{"model": "model that answers yes/no questions on an image's attributes", "crop_scale_min": 1, "encoder_activation": "squared_relu", "encoder_qk_norm": true, "encoder_inner_norm": true, "encoder_patch_size": [8, 8], "fusion": "prefix", "fusion_encoder_activation": "gelu", "fusion_encoder_dropout": 0.05, "steps": 9100, "epochs": 48.2, "lr_schedule": "cosine", "weight_decay": 0.2}
Rows from block 2 of the image encoder of a small model that answers yes/no questions on an image's attributes, named by matrix and row number. Rows with one number belong to one neuron. Each number is 500 + 50 x the weight over its row's rms, rounded and kept within 0 to 999. All counts start at 0. Numbers have three digits each. After the name is the row's rms in percent of the matrix's.
After each neuron's rows are labels from the 100 images, of 14848, where the neuron reaches its highest value: "lies over" is the class under the peak. Only what is clearly more common there than usual is listed. The data: Sentinel-2 satellite tiles (TerraMesh). In brackets: how many of the 100, against the usual share in percent.
# fc1: MLP up (encoder.blocks.2.mlp.fc1.weight, 384x128), inputs 0-127
# fc2: MLP down (encoder.blocks.2.mlp.fc2.weight, 128x384, transposed), outputs 0-127

fc1.222 109:528527402556502513573575427534430404456586496470507521492457568532458570463541493566432442465433459512466527462631518497519490465493463496532537599510497450519526519501469524450472544502558460477424474492477348508499562437473521522487512438502521492588575547368538505505608523520543524506500449504504512412483367522473456402569536499523454479553542490452453576457579503550533452514472
fc2.222 105:508492535491597544486524566510533546489487522583623485470473537539548481523498450495550436518592505489485504667472584533435474448528518459524451497488466389487556523501522458549504518586461505467504488512472519541534372501416418485542615569424536478461507560551482484473505482500440409506479459431382557474537450465394455479560651502434522491455483445474502533504518500514468521488495
lies over: snow or ice (82 vs 14)

fc1.19 065:503505471484555510479495625496567499482510408511535556427489427471499606500505520606539609515572530448575529516510569499462499534509476444563458426540491421563505456529507552604449511517574436415487469562562532474524558531598426447453525425531463568489503483467518517522566585397490496396395490538579420466486541512558489479468596511525481443485476489461502502525479413517514529434503
fc2.19 067:567452520515475498532489509488457546513465594568470454387583560482547424435522502419553573472480497535591487496458523582560492484527407505506498468442484582512460520524474453516524484546337499491511463473472549449492436465450550471505402443656538401505484479523610527485487446582551477552522403566515497527506476541445488483516423542432581506443484579528461488520451526517517551481526
lies over: water (46 vs 10.8)

fc1.244 080:454462479522467446474628517531510525434510598461472450446501576502556500417538505398430602488491530488521525599407463514574573414483445506566507476445578472448453398486505545400499536541393518483511551441491452547494564442604456454525437566554625530497542496422569523485469528529511486471500475454480484492502490536543562472523472448557505534489464519411527499518555536544435562453494
fc2.244 078:529480478489568508560490410487514523543460510535511446466483541417505512564477503502512460449467596632466501526498472553471484486539604506452557434472508492551451494406486550494459542538602489541502431528482485463507504536558376516514491511528507627494420416597430478516486456662489443473582498509544503490474432454477502477442518478491490453512470458443434405528610528522491560610445
lies over: snow or ice (70 vs 14)

fc1.182 124:494552453502423382533427519578457426483554500458510499525497486463545454467522531510582497513538547553450592511484388513522487539579522444451493504531557446507461494472434479554490566501399429479502450495457495527514460468510549484506560513446486508455550463499508559397513439591610566408578462456528674471446538389533434541514475514521544536456415522473564595535507481480493490494538
fc2.182 122:520497510625447531539640495517551563534507518488468571573503480454402470569428552475525404423542557497548499503503550460560474478461429582453499460542576503399486500559517542537494489561513456449520424531467438588543559473442559501459616528514420519442392519447507492578578520468541472562456534503465532525387511511536492468486517502431483524469505515503457446440485505467393491429475
lies over: water (37 vs 10.8)

fc1.294 085:417563559542546459553441596558511521444442526426556478553461462538509481470482517426469520477495536495503473439429508545494542511518470521569612476434545562517645447439432487452433533555475476502429580622591546528501509468531510512571593564433483428505524535411419554579421485414503465476537535540433523475489479518487479621489486503537495476462487469444461499535571468495518492420512
fc2.294 077:478567509565450531433501541408492507401524556499501508446496425446468566405481466437487472546532494500456531574489482465573477448540499526542526497570433497509579576477543515475535460454514470381417485526489511475534506563458501547520596381557442540457593423422478527444498605506569455497502483450424569527579398507455463609547536512550490572470461490424551510513503550532457487580490
lies over: rangeland (47 vs 22.5)

fc1.232 084:434542496493518488521501611397439494475438378516451564582429483462429407491488575520517496472548448495479575452432490599414453514557486535534540495426531535489409547476519540467496560523517543529512550427474444537520461525512458500456594520565444586498465559447464471530599395507475469477513516483506512503516494504606437531466451496525603595480476465504398523497500534505526382556476
fc2.232 077:629484589520484432486469497411540466526421566479527500486485418481489542521474458578489550513450432530461423526469520555504460563444554547567444599506432494445512543466530496473411433468436597550561570532448505468462459413499479519515510587596486466477494489571548456410425502561583483584566527449460556531427498478518455572568510546494520415460530576496513530428484465488440493439523
lies over: built area (26 vs 5.2)

fc1.145 116:506574469465529420478543491493504518556589507479561518580469517568482474576503562538515504493485551525520464570404533454439505472559428376510511527481552530490460460413490504524460507466557611508509409497469418435393494545495471429403473532570479515506479595534443444509573514462473472463550499466500509489499468432463518487456542515575568627598455587390492572454572491519474485426513
fc2.145 132:487439514396486461497418555506501519510523505508513596577534536389540477457581526434521548447442568495499495498460444522441461523443490495472546546404474589489514485506462478485522583561403495602531535605629559493520605405407420472505548532547484472539487518518432533463563466457570516515540492505481521517465488495480422514552541490488475387408506466509557486513497416461506586578515
lies over: trees (56 vs 20)

fc1.99 028:519497493478526545442534423517466425530524496506475566478566520474561601503580613417465468560512434487507493536469487513467478529512514547494465429443597519495521568503527523623437569460488483452568326522541462517618504532495504560486525422508491520398445513490413513571509482534459502525446465419530511573545551511564370493530539561454448559478508532448482431523525447484547548554468
fc2.99 029:513538506408459540474385495397445510532456528510640464595432567485496404529567540467527469479416460552515524412479480502510483431390513565535556470599542477542523537510437447608378455549512511519487522467434442486477502463482483549409516494547526543531477565452518527389456507517516553533486510541470515518467541518512467445468511518522475424533510569573510538552468541512400607492501
lies over: trees (79 vs 20)

fc1.238 114:458475503483476447462553549576490487475447449491426630572488427542520602549519533541495484498471457460518421424464423493603468510572508547489508451522515552452541399429441557554539452488525411452518567484525516506511520450541499462503500399542482561546510599556531531509558439400508580479518527465534449409415561560544434529509487524505497477451492467457562383493495473567478538479615
fc2.238 132:529478456521379553508520560485522472418517543555536535391554545511562561489608553455575434419482448510520495552424514507463466448557449459518434457501492454497471494488528577526485469483440492457548442466553586493512522590515497459475507511604480499423493480449525454579482448514459476463550503486538385547520445479502581489413429468444449477491571515543459540595530570409532552479640
lies over: water (45 vs 10.8); trees (45 vs 20)

fc1.114 025:501465549530586484542553495443568519475489560414433475503445654574508441525504457454619525524555495580477488456520476492497516535506668476530519552462452458481438474520535412455433501529493505523521569456390523483470523502454544512408599528576528478512478448499470519568497539518525512482474463475504554458551382441466398500545473496612529500510534415445481488478484438505503457411549
fc2.114 025:535493538476522478487512504459539459412446555538473548581446527575566486446519514509458406508547523453468508545446534501488419537527439398472508402593465485455457480589465536487398469574575426486520505506539495527440494528497461558537485504492576347476524501601481482465475538554475549641500514505488479538435481481568544505483532508565408375474505515536442556532515516525569558497613
lies over: clouds (38 vs 2.7); snow or ice (36 vs 14)

fc1.137 082:505540536516498513490484430580574423488534553430482349475536428487450500513495590575590507453621521371557542518432528521539524536464486499462484501401529517515467441482540594447493474479433602513480494534553527447441621474510471531491488485540545434433456540502527512453460470522379528541470529511494541518499499536449420539489456540527431523489515507365489496524471410556518507452566
fc2.137 084:528479578384524496530381482519518504568487401432572525474511462499484460522556486530582492523589528504469554565563582437517494504493475441482524446537495572404561544479541456430615448442639435526519434423485430551495655486434415517399550524480461530483430519482464496532468527471544487518521507498563472454562503401522515530529441453484487475482515537569533488471476451537501516515500
lies over: built area (52 vs 5.2)

fc1.216 106:458537508443487462422487531568551488431495454482559439451539440461542501506506505475471435456485551458408511537453575408519598558556462491488587509525470481461494402443560474492445511543418454477439496572577441479484481598533486525450588575562501427473451526486460489467535546553588476483537512504434561464519540485589602632513460472536487514534426450542457544514549484478416527379542
fc2.216 105:565465546480533555389538534461548562467583513468515402568504478499472512592590530495462505487482451556501507558513511538587603544435398488478491406475434505550571536510450555371484521519450446384419565530481466545598514470499469496482475522435454499523513483472449559377465484472568546507463528497460495515584465589489540537481400573522485532530497505462526473510473400507515421545512
lies over: crops (78 vs 17.5)

fc1.108 119:553508542513482475509476514514494608442536478463455522477413454466529590510458455513517460533509557481453514491488456362558495396616503360451498524527483429505489458479496489468507558560510514439512610511553583557624489579537475503527550469430544492508462530495488544552545491368430457454528551469457518510476484520403506508521513520512453420414540543473442542465589466619532484535473
fc2.108 120:404486478433518449471493513520474490443484472517606426510510471454586450474511585542524553477550486467558483480512557558462444486513486462561462506550550618510520428466465504490531356495515579582424539529518556491496522514423518395574536544537563494414462587532533494502439479456495557474416497513458519557524466506555511495581473505354482557528639415469479479543477480481494512470408
lies over: rangeland (47 vs 22.5)

fc1.116 136:448560393542457404533503630527453529488559513404530487523525588440508566489515386581474524456553500510455461488518444445434520444448528403439529460586487510533598531513555518461579468473488567497513537464503587537498544504423487578417522369473502482526521537591514430517479532489533476542467434476496529610535444522428475510478383526482510501477483498515541464397530522518530522475486
fc2.116 152:393485505453471439552498469486510499545516425534507558590528544538471523495528462541449476544516548506501382509512422535555488510515528525537417585547492467554473448496398524472510505424484489453461583483547488536463546408519437576431453583418399379558604451495518437558498525472507463570511614530491490522527547540493486491467523489579481480433507416568474566487487579477483483412605
lies over: crops (40 vs 17.5)

fc1.284 135:474447505595511448460569537446496438546495452483473412515447568526573462501456563528533429457466516470542564547460564490488456507504525586405538559525476521525513519586405485458430450513534567428424480481444503461559452482551487492435470479455429516513546456570539543490528532530530496478490522453475490487490619477597356428525443534416563538547496588519437500455510625579478508574544
fc2.284 132:489524492572416660559497495493600495600518540471448537462454401540459549505445522490507548436480469495449500436409452481532398518463484539454523477475471438535506523482531541454546390558493519488400459488469456561539521489533526481517513418667524529498447538511510494497518536476439437504577584537538510524510616542445476410435506487448517560508508573479521520561468436508558480427461
lies over: crops (38 vs 17.5)

fc1.200 071:433433560512516519498499467536517487517506492506411557483503525523422485435522564426514549492439558501449527550488494457470432506531524514257556587564497588513536506506457522517518530521441500452526522440510557512475458437632577482603458479469510408555501475578479460495456447490538535521506431504514463575479519435477585554488544525449588476565456509480560484486435465526544461468595
fc2.200 066:477509528547514551506522525435466563517498473490553469474509478527509599567473412534520513476510493365605514485491426461553539529510422436550558494447471582452548482449548524520476445520691507461448480445444496483464479566447583406459484482478538526512506506571449481460400516542583532489540530471479492448481502472458551475537584454514464349437551499450509505505469607530521596498517
lies over: crops (42 vs 17.5)

fc1.179 136:465543521515503558429466594458592484500467537549501485454556438432460550468426460545503457507511459522511444440512538447463454393570571438494586533429517538540451539494608464468511516531485580442427575522477421495432530504446454478537545600512471462514485498472495579581494477549527395491534566554518497518428543535448477486534447533486535552546458503428509544449514379569615432594486
fc2.179 146:467402466547483469542497506452525516449487460504477490502471514652535379457479501586562422629568517498541471522567485415411471488466467531491510430506561528493530577568454625532471531488531553565503484493585441472491481418449477452533521510472512474496394586511495504521518430454527547536399514579482533405492475477464523598432542463508540521484530451568541576399464469511506494517501
lies over: built area (75 vs 5.2)

fc1.340 125:538504522507501491563458425542517484486490487410561559621529515473514484487569519489512533432514535490628513583588399570418571454547506456476609564432419449559470581547512517510513497564531452453409446446399522547504489413555488454484413521517559458393498575540432452458448482478517544522494469588453535503474489475430527462490495576491441537492401493501521550544492461438511526511468
fc2.340 144:637553505499431548465489523529455501532510468515492423403565506530511556552433580480521610514547502427449482505529423473508523546534518452484465464465499429528446388488495493436503523488545487483475540497622556513473530513534530533540611460478553482393558520548526604478561566458484480515542421539568470452485472473551544519425520483481509489499397502447569484397585429467438404427498
lies over: trees (76 vs 20)

fc1.20 069:621537411600560496553536517532474461479513524523434438437543439464516510524519560544516546478647433509505439566417534418517495448494506552615442482438555542451469521471517514398493467526446430493538515484476550460543497401479483551518587487585539499502546518427534451462468530532472585560534400470534583499543445447520582510498467545512456445411489533467597462461462504504436533486521
fc2.20 068:537460443545520440552421509548545567497452498473474547446528504551538547435427601516507390411472450530558502565415494496376437491527511487492625448536527562492518460457520468526470510440590420445462579464548502523416471405556486515454509576501517526576496511571508505520539526556459468481513447499616517542549563555511585491561412471444487483491441547447448448536528494499500384516486
lies over: snow or ice (38 vs 14)

fc1.18 025:442499495578595521441554476515487486428461463331534439542538528549541427486504511515496468530543559410471528483476501465346495516517512566515529545522525486510547552450483535531542460422562504546622496515502509496489481586432469545485533451501510516526491486447508492530494502507485551486524387432452456467546499523406420420471473683512578538506529490487496437477516515367503499534452
fc2.18 021:497468613510448465486501541489538517549533490493429452460535475554466526566471582506475359523488468480462475520540519577533442519499519526478509476460509491442497466528537457568425423523480424512430581561549424578477379458489461529531390536573580523525473494650424545455505472464508520564555425440499464438561571479486522463576403532517456454510545512575460440556455544483576508457527
lies over: snow or ice (80 vs 14)

fc1.167 142:426573590552534451507563510507486433467557518591463442550452445461571439571450532480487401458444328496527524560585540432532474459500487506532479537482562536515446552470493466472482624483476431511531542360426540581500485511507457463478537444514496446463427555536447574566452479519472479491553458504508616448516522581562540450489511474465506575550579530491478502533457456464492499499469
fc2.167 141:437517510562497476533476492391511447544427537444523526535445579467425511516457518479497582641518588585549448442520402541534515487477506511557484462559408457532432493468558590456451418512506544468576561489526418428527434514498593518481500511533488497431535464432516540372543428550521485481531562549514505468532504483471401526475516467496529525525453655467542459455470506493478470566552
lies over: trees (47 vs 20)

fc1.328 122:545454561422512467462486469481553552488523471510490530493448503403529487510562490424527495469528446567518551496531558437562569523439539472470429446485507501406540495552612478509412550412636458540497513455495442457483575473447477504418469464526392501512459480480475518651535570562532496440512541477498526501545526544516485551383466558525450493552396558573562466523518561478452562455579
fc2.328 122:430570444569477478477384618556611451489592514539544534528428439506544483494558502531469546482480547533529515444541582438440497521542488502506504474508423480582620422548456503447508592508490460486561482484447583511479505515521486463561571405460565522516490581513547423401492460546445526439494381459474438459446499531507427466481545527454556490484565527496489492460428584558522507452471
lies over: trees (47 vs 20)

fc1.282 069:470427462517438520452484521501418464488519546451444445594488541457560489480480490502508493536517479359523448503510421422390476621465464590541505535482496498472504522497455555454521465438515486398546509544473483502473472580493420550504424462509551516561518500470577537525562475564540571459612488564462475456546537564421496501531472576460553496437427537427497356499585570442486541512547
fc2.282 061:494523513485400493550512461557469540502551532514548575438553580486466499463478486501496471466496512440421473512554480529544530455536541483519512547404414549447425487558544476576561543540487472518475587541444435526509352542447493516471506478530481497527403436482467482562534545443487490584474497366498501439583584530483520512432464487460603468456527481507570430592453599395589466510554
lies over: bare ground (55 vs 4.8)

fc1.5 061:506449521477417531528525472355363537505501529527418441549419509532528509494520533501446505414536496496423502551442553495578573386462483492514526505531468541530449501452506537423469583526562507533544510427550452506533468470598455511520433520593559518528592517466675474391574553542576533521471451454552513450529475576460459508537457462512563452497501484504514520551535477513482484470540
fc2.5 057:515506442518538438469537452540433529540538429490593515471485515469474500539509552517468480537504571474396527499494440485413381460631473542514471490390538464489533471456460477608499472461562517446498493476390447481589479576516482405509464508491515516568517487543470496602454507489502513551562463441467485472508495473473674463494583557489586544517503391576458529507491546568521491585473
lies over: snow or ice (91 vs 14)

fc1.33 132:482542472473523503470547450508374454460454436510478532420489464471500394498543460463470440533607472461599528515540474546576533486464536499484551502491402438500486486603445504546529507487516477404566466548506445482487446473464543492614468413476566540511498526444569567500461488568467606458566466519486582487537546571542511477536494529565436483544385478537453500502557487453493436659533
fc2.33 127:529540513477555440526388517492558567484519520577492438554502453485531471552553465549584578502568575541522501498505575524540456508522471511553445557500514480532522545369547373483523491483382446525428471555519432454526531469505550436357522591521494487491548511511471476541610557435508444548511471454459476479443518430477479449501496557501465547419594458482503477446536421457478415593508
lies over: snow or ice (38 vs 14)

fc1.363 020:541423443481489515468520482470457524569541490483535532542517532552483522487494461469507416447450520451403483527530521527493535440496478489619503493459542509490451489584521527535540512480501463476549394501478573486460577538456483614506372487557409495498455530496545575530628434381396400512508480528494508433538459590522439557508429496435514511535509422445547454574612474478546571508556
fc2.363 020:530553531460447377463522545457556527504467513453496518551470489469401467527453431466507540490366459473546467489503539528552535568492545526526541572545449541429537498422476520539441444469504402538602515482445500552427498494490430456471459450487584574484531512605511474373498560523520584647471493491521553501435465533545516431519504501515438488449592546560392506546515542500507420469499
lies over: crops (65 vs 17.5)

fc1.39 127:542486529621459552400516552457447443399445497533458435538432533485405512489491489562551628461446488552543462557466468544608487444436553507465469494569466534488527541539526479496564490544534487567441502505537479499562509433419571569391485472519512399577485544577443530549453551501541530470522494464528437521517452496521531606449459498534554509505372455503485550395518485551502477467481
fc2.39 137:575491500436511521528467534511444512511506503540579438515546497411481462404658527495489458414479562502479524591506527559496529446525519448390422555478478446548476421466446513511541531499465506434576377520531533476508517589432523492512545493455512524536504580491520429428499602488632489507574484487555553509445554494555522420530467416440553489403424463510509452582468527478548513512500
lies over: crops (56 vs 17.5)

fc1.124 136:412550495417570470486436478487448528616501489483475485472515529434512482587484541396501535505492518585444531543485500552524602477471523399572420518539479493474545496532493357552463498577478484478464537458532565518512522550540578553528580452501602455480544448506441472564496513454457420565500446454474482398523493459458474457452494495562641500551464472403480492481506512497419537494604
fc2.124 129:497386562436546416541504536408535562423487494421497439506455528529529422517496432553503482502577547528481421540464365532512508492448429442439530478571527472530473492533536580545569569528515447519505475467487495462508553544562473493512453448470538531540394438481521610614525537626475548451567472498476487512447476473509505453547572395476474534578466477409539559553531489446557487477505
lies over: clouds (40 vs 2.7)

fc1.23 114:491520499453427439487540605532502420466503504423584521609456572423518536526465633495525448463577575482516530611520508432483608507505487519567491494526567510545438544480473491505521414428478438461541415467510511515505486519506516551471582499562351474511466459517483491514491521461612453480455503453568437415495467493542525538492485429488449446448575539490456458602503487561566547541476
fc2.23 124:563528465437474564595444500482607522511443529523535483428549488487447432589611511535487492496502495421559527477425493520615452566436475549453558547461528456441539527478486473534471483561513483544371534554515509564533374487403486525524406522417481459507515550418476454504466393499560525537520468502474546503566449489539442506510495458495488516464588529546470383476477465483556579572539
lies over: crops (50 vs 17.5)

fc1.89 052:480485520432456502570476459457488448573475535462568510520462525517460580569546475453531417502460564452486448491520611541544513409503439561478478522530531480527469525512547564499505515531434459526534409570529493510520515620443446474463482468542520433552580519502406491403511584487463530421381539526497464454518494481522514453581479408478523569405599501602580499615496454589509471478495
fc2.89 053:498581505406471463497473499437533552463506504522509475498424514444439484554420436508473545510490499370501513537621474428490508586405523586586528374485540487366605480472500522597553464548551513573572487564404508482525530535528504488478506474485487471489465507517535494498520634441544525511461518495514481459549522581486524451447500479515594514470572428497412484513493549501548426460564
lies over: rangeland (57 vs 22.5)

fc1.100 031:449443491468543528443565527485466488558557500643501507555491446480494456563509582510628521494501466532476449497398680500554561418448421491491505555510544502535492508492539559415542428568455505581486496481414466504484456442451526503473475481509531518527475518479520561531532510601453592488505526475546457474531427496491554418493526511501467540491550398447408530513501389603508474488443
fc2.100 026:508495489505499419475424397474430547444535586524476530491581562489476473530512540546462520509499582517417551536517465521473485499546550472608533520611597656474517401538480500442421489515551420471514526481556490459559410464524383534506546518421524556523569467454457454474527442516536482638455500532491499477506459463493463444584435548456500428415537563469480454509532544516477510476532
lies over: clouds (32 vs 2.7)

fc1.112 135:513435533427475423465523388605556460538538534444487509578529477402476600505502533487539542495498515549489465415408520479508451461438538547512503536452419468477553512424579522482542460467450412443537477554494454509520530511473487560617502427453574496399467530573515524485501651466508477551382536510552543507507474458514534518515549590470473439589538539440473478549553477562465487445496
fc2.112 132:524523520490554512526534503477558451545517523486480513530463487463532450415543506541510520449398495490466591574462373424500466470415437516470436505535486431493489431554545456457537458620559558499549559503562493597515580574431502445538496449387517532494543400494493598452530538587475491487530524502410514395522577458573504501415478437551576446436467563513454496490556446519550515512516
lies over: crops (69 vs 17.5)

fc1.303 072:469408549545594547475486374425466476426480526507576467479512458530485463503432611450465477447482460486595526536452533545495490464548498550562475521555467510557465551437539471495556523514467523536440523501400502558441452476555493525452573511554553463565583449534501537560476388443532456513530428535515515489450573502522513526403541467582562475496455525613585428502409404428535507481492
fc2.303 065:511466482433525437540466485457609459467461439475464447539495521550526548525458571469577604503401522546453432415561478494533540563481501497478476405482412486552508522567514520479499465490488533440444538536478483456490504514515426560533380433495575556522566541554386513458458479511551520558586479459500471432548525589586483493527540463471470554530476492632495435418422447476504589441557
lies over: built area (26 vs 5.2)

fc1.292 088:499549509651411454526432466494527501447653451458525480529496565466494581500478521446474480446536573504460483482498423483398555424484475526512524505514511453475459521491388493415523511483500435460597575500537372470515428445512518550504502551582479505540460504513421585481580471472560496558532538550584619433478482569493482578473577495485481550465459558539486437526509505497465513453525
fc2.292 096:449504470449513581567538484477554485462462513535524455508547446494356606419491438505538445521539450514529469556543424478462581572547472451496477453504473488467612512417456587567469568467570511461589566485565511581497491556500455521431419483429471528519523480420552460527473523466615518507482567471454548477503457537548403541491475446522611577520456453531487521480522396476484521425496
lies over: crops (53 vs 17.5)

fc1.123 077:400504492513451439586661562470464472482408554455478513469533477584479587450530571509465505526459516492542508546613436468574484421462471522519502506472584549496429461553556515467403540420488548438509490461479494487550475508577473447569524380573536551494492503414510495475471468539578511503461435503577552463494393543466433496485423464468527379445531529524463519467561515501508514483531
fc2.123 070:428440454515526525515463552511346552501471543536408469546465476474523461512490519526546425439515462478494464562386576632405543483500524430504577476513536413509601505536567495542503528475523447488404518346456554572497550596542516420541449474501511478502528524569487526494549407513541505463561527536512453421499477404481520449465519579488532522469517447503478516548549541509431514543482
lies over: snow or ice (58 vs 14)

fc1.233 104:479484467485632525380635521435444502567525501443506489526417470458486460453398513486509448545456500513417479530553559560439574501569548463456440475534548515554427459481598455557540523523551563504535462475495554604459488487595551492459507574561455489535533547464513508547559510437436467421547482476461493543478436519562426459485483597502496477514561586474472464495379474445499500526457
fc2.233 112:415373520471510485569395407522535497555540508501550488531585555582435561503352516425592511518446358505526514473488503421535509523452504410614406548423445536563587497607463543453536531455523509524461472464528519460507520511538473508483516448450481494454496482553479533528419435463536450497499512453486581474514490525457536549495531576620456510495523521472542502553502539505483519495496
lies over: crops (39 vs 17.5)

fc1.293 024:446459512443530514469554538490466515524503571495405535589572512457455422521518527489562481393459466551492479412425438546458533495426480566487495441589483480503446576460499548551421562467502407476503402522493431533527531606428475456491526592553500446439443412524460516554480412550442544479504579520478511548594525583447509516580655498481470458460523536514481538551512486541498483512510
fc2.293 021:515427608507480492436420435432522485464418500437564464566415674437490448568493431490472535496589488514480491508551495532481497483492539514481552484601531570513468489524481541426430435477513493526526563465483548483488433476536439555476507511555551583468425504494538477450470510501490527576385544452518444440422553486567460430470421488552549498542513524407553528616460531524444476478561
lies over: clouds (63 vs 2.7)

fc1.155 138:379462483562447502450590514548417507550439506569434537456543399512566469486463401496485527581508546525473480422513465506526482411479483478462494560444480494515465481593444389576556516437578551468582534586540478466553406519543521479472526546444434445559536530470490468571467510509527407507508516568536576541397533441540530536464455511471546561555492467550477499408484565471580508540522
fc2.155 122:577542483505503532499491529429555510481465448598504483432399570470534486439486555517564561529590425475499506520498565450513463549554480529512425532498547531515497552576551520495505552573463533420469476520575501430461571490403512432528464535503492580490423574518430524506586514498501429504507515527555469513517544526550476531405536506338437489471476482449611467470380447485444428393511
lies over: rangeland (64 vs 22.5)

fc1.183 018:557449436493474450498436455533400489424453561544510465471447412483541507461388612484487505455484536558647475462528466535472521413540554541569503466345586528462526493538421542545502572490572528565503495439494476491493506493504517551423545550491542527487505496469469500473497466460445475524541458453570493470520480464444413464510464500469365600619466501518526468539495551481503428554457
fc2.183 016:540444492479450514463495504472628475473506464469490530550425630500472463514455518451491381489441515565471541524508558545459409556488506442427489466577496557511466531427538558475506559521446421477512525499494453443533510432544389571575493469564526610448468524555510505440485529522501513616518511449520526502453619518497554563500448573527485444529506490545398471480508550607538516391561
lies over: rangeland (48 vs 22.5)

fc1.347 106:636490490535606482483469638505501438559481462501449523468446536444484498490486485497472527475583486518543485470477532473436486590508450574462460418493490463418536477474498490485410530469555512410501576584476472430519557477448513419460513556472466540432386564505427491553501456540470547489537594518433574439521442469623464558538585551508546498585486554447477548476451484533537446548545
fc2.347 100:466424492550523474472520465506495458512565448464554543466428465469395499481530469391537495483514437512573540393545512478544496503567541505518496603469483501551463514485469643492457460539478542538516529505406517474487479538500477521495550422607488411448565461508583459503518577507509506538526547410562476575554526426505353474585505559562548506462468514565500488414519430458445581411534
lies over: clouds (31 vs 2.7); water (31 vs 10.8)

fc1.30 069:449434508477588549501520522525421502500522391676456490426497439525496564459482522579461473550528569556513441565502540508431492491508489445498491430438483452474481503510524599489587498449462568530415461512516474374408534433500482470523583552561413446534602466540460521481386506506567531495552537511555551477504485516579491463437448532493476438451491445474550527510476528563557460445528
fc2.30 067:438502535450560456502475480549423616520476598553438510510507461528508520592422515487543543492422444558545474456482487465361491472522567516516520501587585452447495463502455445392442485470417517520426463472446532468465540501482411535622423486457527513453434620448535464533566562521558488494555498521586412516541506530466460586489490472471554572576560544499529514430513502504491525489546
lies over: built area (61 vs 5.2)

fc1.319 053:443546414386504593525563486499582538442541486451585490498611494489458464521458465528474554466470595486516484567443480550441494492512433476550628479524450535514489511472475559506615481400494435558486527462421516496537524418572394443456371498508483472449550487489529498548492459585520526444507432564499508541572503555504426483462506444502479522516476530422563517540460528507496467544621
fc2.319 053:439516404536437472555384485507504480565411481503510509562546551543569517562439476506511527569500474447575427468599415489476539488508449465568514472536543467489512475555489439458513398505438481485462442458597482604544541397577539606553494450458514476627529463497577503513434570472559503502440506480436528456421478531507522533540562585501443490492523495498500599512558472490400456488504
lies over: trees (85 vs 20)

fc1.161 081:537539415542498521529506535438541437462460482469497554540563449411511561488572433488556470482507497513560474529551492508521440532570569544494420521547475540511493482478499472553430624532516497463503486558431509480510503502459434485515592613440508556566477560507467506521522496529516437534442545514482454553492459394416442492475518543454396434506451647459317543484434475582534527529528
fc2.161 076:459483527600564592466511517465513490485567441496530506403520497485516506536432444417582454551476490461535447572541421445388514487542462524548516474492483505512512538479479562570441519393465592550447629528527543556422486513494521500472486472488542432465474502576528497510460430354504518495437485517488482537539344486612516481527461421489498458484567501441503537558552486552554575544477
lies over: snow or ice (76 vs 14)

fc1.221 027:508507530469495497507482632471545546520477485423562521520537515419490526600530618500372540433521606500637430571493483571500602525410497572569552481522469438441459403522500489554530504404402451471505515527482507512498459454474567402439501524544526500545481599469527451533404514528487527559510485501475498518470588549494436474449470520530441550526456479505446475444449521493493442498482
fc2.221 027:461465417495409498408479454467536673527489442489551559548540516506565477554469545439523520525478558475486496602464448496460461524459519428521550501529535557468452499529488536425540553435468437503482513497503452543540478517466387483487405497548583616534438557511444555425490525459564481546430536498536501545478413527465533507548549567461462525530399517469442523494535511419514429372557
lies over: water (78 vs 10.8)

fc1.364 030:541493588513528500467455576505554584421502548483459459426534521514490368566533511489521495556499514586426503471458482482448524441572485517483477550506473535460391465477538473485443477598487511544511585481388540520483384593471508491492560421530497491500485501520480548548480511577459540455507477462433517485532635527442558461519437595481483570500533495493407372451533464537522558561407
fc2.364 027:489551529561532405417429447480479502466503493534484540558541542509524499579521432485543418530506489560482445539457500594562435547480536482496478474575484548474522500521478524553409456567536392559539563518394429543443383468500543536492468585483494503477548428514484504417582427549502514520511536482497393530581508429490429456528520584509577493374453464445428522540447566503549472474565
lies over: clouds (76 vs 2.7)